config.toml
arch = "preact_resnet"
model = "image classifier"
dataset = "retinal OCT scans (Kermany 2017)"
train_examples = 49215
image_size = 24
crop_scale_min = 0.5
horizontal_flip = true
translate = 0.06
targets = ["finding"]
num_classes = 4
norm = "batchnorm"
activation = "gelu"
drop_path = 0.05
depths = [4, 4]
kernel_size = 3
stem = "deep"
avg_pool_shortcut = true
widths = [80, 160]
label_smoothing = 0.1
loss = "cross_entropy"
init = "orthogonal"
residual_init = "none"
optimizer = "muon"
muon_scale = "original"
lr = 0.016
momentum = 0.95
nesterov = true
orthogonalizer = "newton_schulz_5"
adamw_lr_other_params = 0.0026
grad_clip = 1.0
sam_rho = 0.05
steps = 13600
batch_size = 128
epochs = 35.4
lr_schedule = "cosine"
final_lr_fraction = 0
warmup_steps = 270
weight_decay = 0.0
adamw_weight_decay_other_params = 0
Rows from block 3, named by matrix and row number. Rows with one number belong to one channel. Each number is 128 + 24 x the weight over its row's rms, rounded and kept within 0 to 255. All counts start at 0. After the name is the row's rms in percent of the matrix's.
# convs0: first 3x3 conv (model.blocks.3.convs.0.weight, 80x80x3x3), inputs 27-53, a 3x3 kernel for each
# convs1: second 3x3 conv (model.blocks.3.convs.1.weight, 80x80x3x3, transposed), outputs 27-53, a 3x3 kernel for each
convs0.54 097 [186 122 103 153 101  96 117 104 131 157 105 129 143 126 127 139 121 141 109 103 125 118 113 112  48  82 107 162 177 164 146 154 148 136 117 133 123 134  86 118 114  81 131 143 119 112 149 152 104 124 124 110 164 143 116 174 136 123 131  94 115 101  86 108  95 121 118 100 127 106 124 129  84 137 119 123 163 134 141 166 146 129 122 123 102 117 124  83 113 146 127 144  97 136 143 126 117 101 120 149 111 112 145 119 108  90 117  80 123 117 119 137  97 118 130  95 112 127  99 118 111  91 130 125 123 134  98 159 138 115 128 133 116 111 116 124  93 111 131 127 152 111 116 139 145 112 114 149 132  90 141 142 118  94  98  76 120 107  99 124 101  84 136 145 127 150 157 114 125 139 131 139 134 153 113 139 138 103 126 119 115 112  79 133 122  98 128 143 149 159 139 141 132 140 138 184 141 168 115 137 143 124 136 101 162 124  90 133 112 117 133 161 143 106 126 118 140 131 124 131 145 101 123 156 122 140 146 100 125 109 103 137 145 132 111 150 107 122 131  98 102 128 111]
convs1.54 091 [149 150 193 145 150 122 131 145 145 119 107  74 116  88  97 139 148 123 108  85  95  73  93 123 119 130 156 133 163 117 135 127 115 144 129 117 142 129 122 114 118 135 162 120 134 114 102 105 111  92 110 122 113 144 104 129 112  97 108 133 118 103  80 150 133 141 164 152 137 158 130 132 128 109 152 105 105 127 146 118 135 135 112  90 158 161 107 111  96  86 118 136 156 107 163 162 118 126 168 126 111 107 150  91 102 114 115 107 126 126 133 124  87 121  90 105  91 132 109 129 104  90 101 103 112  89 122 155 118 124 125 149 123 129 149 132 121  90 122 154 108 128 166 146 111  91 158 125 133 140 147 118  77 148 110 119 133  99 127 129 150 163 131 106 108 130 112 129 123  92 103 145 125 106 142 114 146 121  94 153 113 108 139 131 118 146 142 141 156 123 129 139 113 122 103 124 121 113 102 111 130 152 118 159 131 135 118 134 112 105 125 121 115 118 104 125 142 146 105 125 107  80 108 131 106 126 152 132 127 152 121 120 117  96 153 127 121 116 113  88 120 116 119]
convs0.55 103 [138 111  99 144 125 104 135 117 121  93  98  92  90 113 103 115 140 152 115 106 122 133  92 114 163 125 108  93 155 111 139 152 145 144 147 147 120 166 121 136 162 114 119 127 116 149 145 115 143 146 101 130 135 123 122 130 110  98 135  93  90 117 112 154 176 173 157 202 129 155 163 121 105 115  92 103 103  85  98 115  88 112 139  96 103 130 109 118 112  94 172 150  79 149 120 146 109 117 154 101 109 110 185  87 112 155 111  95 120 124 103  79 167 146  80 176 138 114 135 143 120 111 128 132 103 138  98 116 130  92 111 139 106 106 139 100 129 116 113 122 119  97 114 105 131 118 130 124  89 164  97 115 189 151 102 121 155  75 120 169 106 105 111 132 151 152 125 135 150 127 138  93  91 139  97 144 107 140 159  95 116 141 110 143 136 111 191 138 117  62 115 125 103 103 120 139 110 101 118 154 130 156 128 134 150 132 114 108 135 109 133 159 105 112 126 119 134  94 161 154 104 123 139  82  96 125 165 155 108 145 131 139 142 127 157 147 121 139 118 116 134 103  84]
convs1.55 117 [123 114  96 133 128  99 141 111 143 127 120 144 159 135 173 148 151 129 128 108 138 142 107 131 124 116 108 136 126 162 104  93 153 114  67 122 133  90 168 137 103 150 169 158 163 166 109  80 174 119  82 133  85  82 106 133 105 123 120  89 105 133  95 122 151 106 126 156 144 145 165 161  90 111  97 101 129 123 134 152 106 102 141 127  85 178 128 134 171 107 155 112  99 167 118 136 121 148 136 143  99  99 158  82 139 138 123 189 108 152 144 155 133 104 102 119  96  91 102 119  91 120 139 118 128 152 137  88 131 150 112 139 143 106 171 125 126 118 130 118 103 123 131 130 108 140 115 110 150 100  90 101 100 150 183 104 145 172 130 128 146 103 151 110  51 118  94  87 106  99 115 155 155 144 131 176 173 122 135 175 116  97 103  96 106 116 100  94 119 122 116 152 122 128 164 154 147 139 104 113 115  78 111 132  84 128 163 120 135 110 146 140 109 168 127 126 105 108 137 119 117 101 124 126  85  85 126 140 106 102 122 154 113  88 119 149 144 115 137 127 109 107 125]
convs0.56 101 [148 136 119 148 106 101 137 108  79 128 131 155 140  99 159  95  84 151  86 135 118  91 147 123 114 137 141 123 146 137 146 117 139 145 142 129 129 115 133 107 114 123 108 158 155  91 123  88  93 129 111 130 120  82 130 110  99 136 124 144 146 128 153 125 125 126  81 113 123  72  96 109 116 148 116 160 135 113 167 129 157 151 132 117 157 174 169 132 128 146 118 115 159 104 143 177  97 143 134 128 132 104 131 127 114 185 136 135  65  98 147  84 105 127 115 111  95 108 121  80 129 108  93 139 143 142 133 138 157 132 128 165 128 130 141 128 111 162 153 144 177 175 141 155 163 114 157 168 141 130 166 126 127 150 139 123 121 134 124 106 127 135 150 134 100 128 145 134 151 146 119 102 110 136 121 119 131 106 111 114 125 144 136 164 130  81 166 122 123  88 122 101 104 108 120  94 101 138 124 119 110 138 147 147 126 136 119 135 120 150 135 140 176 138 112 120 139 187 141 123 175 153 122 144 136 142 115 105 125 127 121 127 127 131 124 104  93 138 114  97 113 120 136]
convs1.56 096 [ 99 105  98 108 117 112 119 111 125 157 165 134 125 134 107 134 118 108  96 118 152  91  92 132 116 102 132 128 134 138 135  90  92 134 124 100 125 168 136 120 136 109 149 143 123 150 118 103 159 104  86 139 108  73  78 107 105  70 110 121 152 147 137 126 146 167 122 123 140 103 139 133  97 108 145  72 111 152 118 109 133 123 118 105 125  98 125  70  94 134 100 109 123  88 131 115 135 122  97  96  79 109 105  97 128 123 107 146 165 148 137 119 143 156 116 147 150 105 140  95  98 125 127 154 132 202 183 162 136 124 118 110  93  88 103 131 164 138 122 146 152 102 130 152  75 143 100 120 160 129  95  98 104 129 146 171 133 110 154 134 137 172 199 152 146 189 176 146 178 149 124 114 121  87  91 115  94 113 161 124 126 107  76 146 121 141 113 100 120 147 136 185 145 157 183 120 143 153 127 114 143  83  93 148 123 112 147 144 138 100 135 122 136 131 143 125 119  93 118 176 101 102 120  91 126 124 115 140 108  90 110  90  75  96 120 132 133 131 115 118 139 121  96]
convs0.57 100 [125 121  95 145 101  79 123 121 112 142 127  96 132 137  98 132 162 146 127 147 147 105 117 131  99 136 143 141 104 106 126 112 120 104 121  95 156 104 107 105 110 116  96 117 123 133 105  94 166 118  85 145 117  83 127 109  93 148 155 113 148 128  86 134 114 126 144 145 121 117 113 137 131 112 127 126 118 131 119 108 127 126  97 129 115  98 108 121 119 117 124 156 148  99 142 172 134 194 167 117  93 100 124  94  75 160 129 107 149  93 114 128 101 108 119 131 133  88 149 127 110 148 100 158 152  76 140 117 136 113 123 138  94  86 120  66 135 160  73 141 164  90 160 143 165 136 166 133 162 184 117 178 199 130  97 105 129 106 116 125 103 111 116 105 131 109 108 155 121 137 170 106 126 142 147 143 147 160 151 128 128 157 117 112 149 114 141 129 106 126 111 120 167 118 129 117  97 142 120 111 139 184 127 110 151 135 129 133 120 106 146 130 128 132 117 118 149 109 113 144 101 114 122  91  93 151 104 112 131  83 100 124 117 116 159 141 131 186 155 130 191 135 129]
convs1.57 088 [106 119 138  83 144 197  99 129 174 128 136 113 110 149 122  92 125 106 128 158 147 127 108 101 120 138 127 134  82 126 112 107 166 154 147 167 143 141 113 147 107 102 145  90 154 125 196 171 151 220 209 141 177 167 109 111  94 127 123 122 127 115 125 102 111 114 124 115 149 124 122 158 135  90 127 156  80  97 172 109 143 158 150  97 178 183 126 176 136 164 120 143 105 129 145 115 111 131 131 149 128 101 160 146 143 130 142  87 154 182 161 159 165 138 130 140 125 102 146 150 112 174 177 123 117 111 158 144 139 138 163 143 152 164 139 119 108 101 140 131 136 135 129 120 169 131 107 130 118  89 117 106 118 106 106 123 108 134 117 123 136 116 110  94  92 119 104 123 106  88 116 162 133 123 150 123 132 162 135 129 112 105 129  92  97 124 101 107 121  98 138 108 113 132 135  99  78 100 116 149 158 121 162 171 149 142 143 143 128 149 120 128 146 135 154 154 125 141 118  99  91 104  96 116  75 129 130 123 128 143 127  94 137 106 107 131 146 103 167 202 150 199 198]
convs0.58 101 [ 98 114 122  89  92 111 103 105 133 146 121 160 134 163 154 119 143 123 149 133 123 138 129 129 106 132 138 117 169 168 158 180 146 143 130 107 136 140 138 155 128 127 163 101  78 100  98 113 126  99 117 143 147 140 165  98 117 159 133 148 180 108 134 147 111 147 116 151 111 131 151  61 142 160 137 156  94 135 126  97 151 112 102  95 126 102 102  75 138 183 140 126  83 166 147  85 172 108 126 130 176 119 138 121 128 108 108 124 135 138  93  94 161 145  87 190 144 113 149 137  97  89 161 102 128 152 121 124 127 129 125 159 116 126 148 119 140 138 124 124 153 102 118 159  94 129 138 121 142 103 110  93 129 139 105 152 126 122 118 145 144 158 141  97 145 161 125 126 117 107 126  85 109 128  86 102 147  92 138 131 111 136 141 115 136 115 121 112 161 139 128 114 125 115 105 111 117 135 135 103 151 157 140 113 177 151 110 119 107  99 103 153 157 133 140 161 115  93 142 175 116 119 165 141 111 106 136 161 122 141 105 133 122  97  97 114 119  97 113 104 125 133 105]
convs1.58 086 [114 108 125 135 136 126 136  98 111 103 108 134  93  96 103 111 125 103 101 120  82  82 102 103 100 118 105 144 195 145 149 155 148 133 157 126 140 107  96 142 129 144 151 128 127 168 194 179 150 146 147 161 171 113 162 124 124 115 161 174 121 134 149 132 129 126 103 115 137 101 134 155 121 101 101  89 102 130 115 120 135 130 169 139 103  95 117 155 161 106 172 120 124 110 119  97 139  87 119 126 122 131 135 122 128 168 111 103 108 114 150 169 105 125 217 114 130 172 122 127 126 112 121 117  96 117 104 115 138 134 130 146 150 142 134 181 162 139 139  79  89 126 122 140 120 110 114 104 101 103 182 144 124 132 141 111 171 153 176 121 171 136 145 146 138 134 168 138 122 170 162 128  99  82  99 126 137 109 136 142 132 118 103 160 163 110 147 167 120 155  94  98 124 148 137  86 103 170 100 129 118 135 134  99 149 143 117  93 138 118 154 178 178 128 143 185 104 170 151 140 130 117 150 119  87 114 108 116 103 105  96  74 102 130 100 113 105  85 118  96  93 145 160]
convs0.59 094 [ 96 106 132  77 148 166 127 139 154 125 107 102 102 113 103 156 141 163 143 124 106 126 127 145  96  96 118 163 147 126 155 132 126 128 101  74 119 141 129 101 112 115 148 159 186 179 140 135 136 122 129 112 142 109 133 121 118 120 144 122 135 120 135 151 132 135 118 101 100 155 151 113 142 159 112 141 121 113 112 134 147  73 112 139 154 105 146 129 142 133 100  88  79 118 136 125  80 166 145  93  83 109 116 108 113 116 141 141 129 147 152 153  93 115 167 115 117 120 113 141 127  97  85  91 102 100 121 101 124 147 159 171 118 123 108 129 124 127  82  97  79 129 120 122 145 144  95  83 103  48 124 185 220 147 120 153 113 103 128 120 135 130 144 130 132 127 124 142 149 120 118 120 120 135 123 134 133 115 148 130 112 149 159 108 114 103 108  97  92 188 174 125 120 138 125 132 137 129 121 140 111  71 115 126  83 102 138 115 121 142 116 141 125 116 126 145 135 137 111 165 156 121 144 125  99 159 139 142  94 102 107  85 102 115 133 119 135 133 122 126 115 108 116]
convs1.59 095 [119  91 115 143 121  92 107 122 133 106  91  95 119  96 117 136 151  83  94 118 131 109 156 143 119 111 126 102 106  89  77  85  55  85  89  80  92  99 109 147 128 133 131 119 127  94 116 142 140 127 109 135 111  78 139 124  88 162 160 181 122 131 150 142 125 131 125 136 142 103  71  68 139 138  97 121 127 146 122 122 167  53 101 142 116 104  96 137 165 143 120 166 119  89 123  99  81 125  89 129 160 139 122 115 157 126 112 134 133  99 102 110  96  75 143 147 146 155 149 142 134 157 155 124 111 113 118 118 114 105 103 100 143 174 145 141  93 129 141 126 160 118 103 116 134 186 127 138 128 107 128 138 151 146 152 154 166 155 112 144 158  83 130 134 145 109 108  97  71  96 136 140  95  89 113  94  73 117 107 104 153 133 155 141 122 152 100 135 168 154 123 158 120 125 135 106 144 124 105 117 126 106  91 111 107  90 109 128 130 161 122 170 182 129 122 124 140 135 147 106 107 101  62  78  88 105 137 146 120 131 152 104 142 139 134  89  87 136 150 130 105 114 105]