From a checkpoint of a small image classifier.
Model: arch preact_resnet, norm batchnorm, depths [4, 4], widths [80, 160].
Data: trained on retinal OCT scans (Kermany 2017), 35.4 epochs.
Rows from block 5 of a small image classifier, named by matrix and row number. Rows with one number belong to one channel. Each number is 200 + 30 x the weight over its row's rms, rounded and kept within 0 to 999. All counts start at 0.
After each channel's rows are labels from the 100 images, of 14976, where the channel reaches its highest value: "responds to" is what is common among them. Only what is clearly more common there than usual is listed. The data: retinal OCT scans (Kermany 2017).
# convs0: first 3x3 conv (model.blocks.5.convs.0.weight, 160x160x3x3, each kernel summed), inputs 0-159
# convs1: second 3x3 conv (model.blocks.5.convs.1.weight, 160x160x3x3, transposed, each kernel summed), outputs 0-159

convs0.156,166,173,219,154,190,245,217,179,171,170,175,156,184,194,194,172,177,163,183,197,177,200,176,233,187,158,215,226,192,156,192,213,212,187,247,209,175,213,197,206,233,192,215,79,229,194,178,221,169,159,188,237,219,164,219,175,211,212,172,180,173,203,149,189,205,207,202,176,237,167,168,181,214,266,200,187,197,191,160,206,182,223,235,184,154,138,209,205,179,203,180,151,208,192,209,178,184,162,239,229,209,212,131,195,190,160,234,221,226,168,182,198,184,187,148,220,144,160,179,251,193,211,143,185,180,191,199,173,290,202,181,178,173,207,176,202,164,201,187,166,167,120,236,193,169,174,159,224,177,178,157,168,237,173,176,188,181,192,243,189
convs1.156,203,147,187,209,187,192,159,207,217,219,217,185,222,183,239,207,231,169,149,207,200,234,158,180,219,233,204,175,215,231,164,167,232,224,189,171,203,192,177,243,226,221,227,219,146,159,190,202,243,212,263,190,222,162,216,96,174,171,218,188,209,159,206,244,229,192,233,221,200,207,147,168,197,168,196,162,149,203,204,187,159,206,161,186,240,203,200,213,205,185,158,149,184,196,208,178,213,212,229,171,150,169,146,192,198,209,169,164,189,223,231,164,257,170,177,130,231,181,200,191,195,172,179,172,134,235,182,201,184,179,206,150,240,170,223,204,222,163,141,200,197,212,187,159,196,186,256,197,260,224,177,202,194,225,218,221,169,150,236,157
responds to: finding: normal

convs0.141,188,172,180,190,216,181,158,171,243,177,223,233,268,133,176,161,204,229,239,213,173,239,218,222,215,172,176,179,172,193,164,208,242,172,203,223,183,178,199,268,182,191,157,210,176,272,186,214,210,182,215,141,180,165,184,198,168,156,204,235,133,202,214,233,190,242,180,229,206,231,186,198,257,212,267,220,215,206,189,182,220,212,226,236,230,279,240,195,122,183,172,223,231,196,172,177,218,257,182,188,220,177,195,219,174,187,161,143,171,220,194,218,168,171,214,209,240,218,226,197,206,213,156,208,227,203,186,228,181,212,194,282,177,172,212,180,220,208,193,191,208,179,184,173,223,236,208,190,172,178,226,200,255,197,249,143,227,194,176,196
convs1.141,162,195,194,169,228,189,225,178,208,245,202,207,172,198,174,211,201,175,189,192,190,222,140,161,187,192,169,217,210,221,252,196,186,179,211,203,210,169,186,233,178,200,183,183,158,191,218,196,297,212,182,195,189,255,195,228,142,172,224,153,214,229,170,224,234,180,242,215,185,169,159,185,167,139,226,146,165,227,165,228,202,216,188,216,191,200,209,231,247,196,223,180,219,220,187,233,167,145,185,188,215,195,167,223,233,204,183,203,223,195,263,182,184,202,154,132,229,195,203,147,197,214,181,167,111,206,189,206,189,232,206,119,269,174,198,197,235,170,171,194,205,233,190,275,152,208,200,178,265,194,168,207,172,219,171,177,165,198,185,219
responds to: finding: normal

convs0.97,209,184,151,189,162,165,240,220,208,140,177,226,190,144,256,170,198,177,195,193,155,263,247,187,164,194,170,223,173,159,178,237,226,200,216,209,164,165,168,219,205,203,231,223,256,179,214,177,209,224,198,173,171,173,167,216,184,180,192,208,133,186,170,209,152,216,160,210,230,138,145,225,217,219,155,206,215,217,210,222,177,210,231,189,170,196,168,199,199,195,211,159,220,216,196,166,206,194,215,169,206,179,150,177,171,132,206,160,226,202,192,169,200,186,192,200,216,182,226,214,190,204,129,151,188,213,244,209,175,185,179,211,164,133,123,196,252,166,156,189,170,200,233,181,164,191,169,229,147,208,162,191,228,201,219,127,193,194,221,156
convs1.97,203,176,220,194,217,193,193,172,148,196,200,170,157,202,207,175,206,157,254,183,209,179,154,147,199,206,196,207,198,213,209,192,201,217,216,166,173,184,244,225,156,180,193,157,169,174,183,207,190,236,200,222,295,196,200,147,203,203,195,187,160,233,160,147,172,203,210,188,156,161,135,190,246,178,203,145,159,169,230,161,208,191,154,262,201,216,159,173,209,162,171,203,183,157,185,194,162,222,206,236,157,165,194,202,200,161,173,228,229,217,228,213,180,217,171,179,223,220,218,175,184,210,252,188,127,206,225,162,172,214,242,131,238,196,229,125,195,247,203,210,195,236,155,226,223,215,202,209,227,240,158,210,247,221,150,181,176,187,208,207
responds to: finding: normal

convs0.82,202,215,230,225,175,170,186,203,193,174,200,213,185,221,210,215,215,210,166,236,119,162,204,197,131,209,201,212,260,220,142,171,197,198,211,198,125,202,223,165,240,222,188,160,241,174,231,210,224,184,193,203,236,249,188,185,208,226,232,160,101,224,184,248,222,184,203,186,187,194,194,178,240,173,238,191,153,195,199,224,160,217,169,182,186,186,178,195,205,184,160,183,208,228,225,150,184,186,211,227,215,200,218,283,204,216,226,202,165,199,178,193,174,170,155,230,157,227,163,194,177,179,128,220,168,223,160,155,160,171,184,201,146,190,205,178,161,183,216,168,185,182,201,224,183,177,167,218,192,218,159,274,245,182,221,193,199,161,232,142
convs1.82,167,168,203,215,129,185,190,198,221,198,203,193,192,209,220,181,229,245,146,180,245,247,150,215,192,216,199,164,209,196,217,240,210,230,230,188,210,237,221,214,218,169,205,196,205,192,169,215,147,224,243,168,195,198,176,188,179,210,224,136,190,201,184,194,136,184,189,202,229,211,268,173,137,176,157,184,190,192,220,202,242,295,211,197,154,211,249,190,188,184,180,169,151,158,213,150,211,206,251,173,218,224,181,121,183,182,189,226,170,177,157,187,229,232,170,222,199,207,213,240,184,197,218,174,200,138,210,202,131,142,154,218,211,170,203,204,215,169,197,200,239,192,174,187,193,204,171,188,165,157,206,122,211,197,224,208,201,171,238,242
responds to: finding: drusen

convs0.35,198,189,212,256,193,191,208,223,206,168,215,208,166,222,153,213,204,215,177,223,181,219,212,248,214,209,192,168,230,235,172,139,219,156,159,184,207,210,211,171,100,208,135,195,189,225,191,219,242,214,204,232,213,176,223,183,263,217,133,183,210,245,200,179,252,179,172,242,167,211,164,173,171,194,211,209,192,217,175,191,184,207,214,173,137,243,205,204,189,202,245,215,229,264,235,258,212,176,179,174,240,182,171,244,252,239,241,158,186,224,183,245,197,199,241,228,217,254,192,208,186,178,219,243,171,208,249,127,242,201,228,161,187,205,233,226,205,196,169,141,204,217,241,224,195,194,195,162,221,188,182,246,209,205,219,194,220,171,189,231
convs1.35,216,213,152,175,189,199,218,196,176,245,181,230,202,213,142,218,172,247,221,186,181,193,171,191,210,226,157,170,141,244,175,182,205,239,159,203,188,204,207,214,190,160,177,198,190,245,210,130,181,258,238,188,214,220,242,204,172,176,246,230,198,200,184,181,204,192,271,200,179,194,205,215,258,206,202,217,185,188,184,194,189,186,167,178,189,226,224,202,201,128,166,221,208,178,226,209,208,242,218,217,201,180,183,166,218,149,195,197,146,182,150,195,165,145,181,212,192,193,182,182,168,169,200,224,183,197,167,231,151,197,149,257,195,239,152,147,210,190,267,217,190,185,209,137,164,176,193,231,211,114,155,144,136,191,214,177,218,210,168,231
responds to: finding: drusen

convs0.99,239,198,195,192,174,130,233,211,193,198,178,154,252,213,186,190,177,175,237,236,180,195,175,205,192,205,221,209,206,191,258,166,171,221,226,197,192,207,194,250,204,244,184,164,217,244,173,168,260,187,175,181,230,176,189,217,171,208,140,185,234,174,217,165,236,197,210,212,213,201,183,201,177,172,178,134,191,167,212,187,231,215,193,182,232,221,164,217,182,167,221,139,200,219,212,166,189,210,203,214,205,217,195,151,142,167,217,216,197,164,159,248,180,173,194,164,154,132,188,181,261,209,193,150,212,187,235,205,185,184,179,192,216,226,224,153,198,143,194,205,223,178,202,120,213,263,141,161,145,180,183,188,134,202,189,163,217,259,219,156
convs1.99,185,178,181,191,196,223,219,174,188,225,272,221,173,214,227,190,221,223,175,215,161,219,174,217,220,218,215,222,188,236,182,197,218,207,229,205,197,192,213,189,193,214,171,190,175,182,230,190,144,190,233,179,209,138,192,169,202,150,194,206,145,242,199,186,130,196,197,217,161,228,218,167,189,181,157,190,198,220,197,188,201,150,120,184,232,182,206,225,170,206,141,121,192,164,203,190,181,183,240,257,107,206,260,162,216,199,177,203,202,208,220,173,272,186,191,219,191,139,221,187,175,226,207,232,167,180,124,176,175,179,241,152,228,179,165,199,163,154,151,223,173,176,181,217,170,183,191,198,166,207,215,198,175,257,201,214,198,164,174,158
responds to: finding: drusen

convs0.72,218,218,213,198,190,192,197,164,241,210,198,200,283,186,240,216,218,200,193,209,145,200,139,180,192,245,223,194,216,134,183,200,182,256,236,249,173,288,207,233,169,231,175,196,230,192,221,228,211,162,211,219,188,204,248,191,210,227,143,133,150,230,209,184,221,152,183,194,214,188,238,193,205,153,195,171,170,220,206,226,231,241,177,181,218,183,212,252,234,201,198,207,221,193,227,165,235,214,203,182,208,185,206,227,195,206,192,192,197,205,223,226,159,211,159,219,232,233,216,193,192,165,165,238,228,202,203,183,220,188,213,189,235,171,217,188,89,197,169,195,188,201,234,206,181,240,215,199,186,180,243,174,239,166,216,234,207,297,150,155
convs1.72,209,210,164,162,166,197,176,230,199,187,192,233,154,184,171,207,195,145,225,151,257,192,194,173,198,214,170,159,146,238,176,180,205,225,176,206,162,210,156,178,220,202,225,162,186,217,149,195,193,167,203,231,173,168,249,185,172,174,251,195,211,180,187,206,116,181,199,245,217,198,149,157,205,181,200,176,217,210,179,234,187,218,137,186,176,197,141,134,193,171,187,141,171,163,169,180,215,173,234,162,216,182,185,174,199,173,196,180,195,123,243,193,212,177,181,204,184,208,192,205,196,247,230,145,186,200,146,237,219,221,210,165,188,189,235,198,218,177,194,183,199,214,169,180,208,235,191,208,249,153,164,191,145,272,190,153,181,148,206,159
responds to: finding: drusen

convs0.146,192,185,169,173,233,239,222,137,173,204,154,193,200,198,188,251,203,185,177,250,175,168,160,211,219,213,160,152,205,132,197,245,183,206,251,201,224,196,168,165,103,233,208,201,236,141,205,216,211,195,175,192,164,167,182,196,172,224,201,187,277,205,210,185,192,165,210,180,189,200,145,191,196,207,229,188,182,224,178,193,220,189,199,205,189,278,161,192,209,207,172,154,200,181,195,117,189,186,198,189,210,192,203,181,184,185,230,175,143,174,231,179,145,236,181,225,203,234,206,196,162,153,113,191,203,189,208,184,163,199,214,153,231,179,181,228,199,218,196,181,175,177,200,228,155,166,184,208,206,179,158,124,221,230,185,222,185,209,219,146
convs1.146,262,269,210,245,225,168,218,171,174,167,216,164,224,201,179,190,213,171,206,160,210,180,210,221,230,201,182,195,197,240,228,160,164,160,175,208,198,183,190,215,232,209,175,208,204,198,174,147,230,212,117,199,290,204,194,243,157,178,221,215,215,216,219,233,158,177,191,172,162,225,169,216,163,205,194,208,201,192,165,167,195,199,201,174,115,232,246,173,202,166,218,180,201,199,178,162,236,207,191,236,159,197,227,208,178,228,139,206,214,245,201,203,137,183,181,186,173,225,232,135,198,144,191,148,200,201,192,185,208,185,256,175,177,153,216,178,204,204,253,210,264,184,217,262,165,217,172,176,197,194,155,206,197,181,226,188,215,148,171,203
responds to: finding: choroidal neovascularization

convs0.40,224,182,193,191,239,156,152,171,241,183,225,214,148,188,208,208,229,180,193,209,132,212,191,183,280,207,163,194,204,157,159,198,193,259,251,200,236,215,182,241,192,252,199,205,219,176,155,183,169,208,198,216,212,189,227,235,165,245,202,221,214,205,191,205,231,188,189,222,158,224,255,161,143,183,211,177,222,224,232,245,228,240,192,219,204,246,180,245,216,188,163,224,195,158,165,187,238,187,262,219,241,215,229,204,203,184,202,273,199,196,245,191,201,248,185,252,230,170,243,162,175,158,144,171,235,199,234,253,199,206,177,275,181,206,169,195,196,186,171,192,213,218,202,173,201,179,228,228,217,182,181,169,251,151,228,205,190,237,205,219
convs1.40,228,174,210,162,182,217,175,238,155,168,198,182,238,218,157,226,158,213,224,145,199,207,179,239,201,186,181,145,201,229,188,156,213,219,174,198,157,203,172,187,183,207,182,165,189,145,137,189,159,218,203,190,204,148,199,155,177,146,218,175,199,144,220,168,132,221,166,223,192,160,124,183,150,216,157,189,192,188,188,193,176,153,131,177,176,226,197,200,174,159,214,151,238,169,126,172,167,201,217,179,179,199,177,182,182,192,184,183,164,197,188,198,160,197,217,185,180,157,159,184,193,251,163,211,145,203,168,198,234,167,221,179,222,158,232,179,212,191,247,210,168,169,194,166,217,233,195,178,200,167,212,230,193,219,243,171,198,191,228,132
responds to: finding: drusen

convs0.128,206,139,159,183,207,169,204,211,211,192,216,200,218,197,154,148,169,219,121,234,210,174,175,176,158,176,160,192,216,221,200,214,225,181,176,157,223,234,197,197,205,157,189,208,178,202,180,161,209,202,154,174,186,211,221,207,191,210,274,195,209,176,184,182,182,180,199,173,212,171,188,166,171,165,175,206,190,234,176,183,251,257,216,215,120,197,209,228,172,190,232,268,228,174,176,181,182,182,197,230,233,188,198,145,186,187,180,207,238,189,183,156,205,202,196,210,236,111,202,211,160,188,138,108,176,148,166,141,188,206,186,219,153,186,205,197,214,218,238,172,165,200,204,199,190,253,218,177,222,196,196,218,140,179,180,211,154,188,255,166
convs1.128,195,259,222,187,167,190,151,138,221,229,197,150,189,162,223,251,186,201,222,171,188,187,207,181,176,249,184,206,157,175,214,193,148,156,231,231,187,232,229,168,181,161,272,184,198,221,249,192,164,197,145,193,204,205,191,220,194,192,175,195,207,234,204,161,280,173,188,136,182,171,181,210,219,212,214,233,188,165,208,233,209,162,182,185,222,247,147,197,193,162,222,164,204,157,258,214,138,155,178,217,214,194,254,229,170,231,171,220,165,196,208,230,209,221,132,202,190,205,185,171,153,134,191,192,187,167,194,215,198,194,180,196,239,186,178,181,224,215,201,177,222,180,262,222,143,212,200,166,217,159,173,204,195,197,197,173,172,247,242,226
responds to: finding: choroidal neovascularization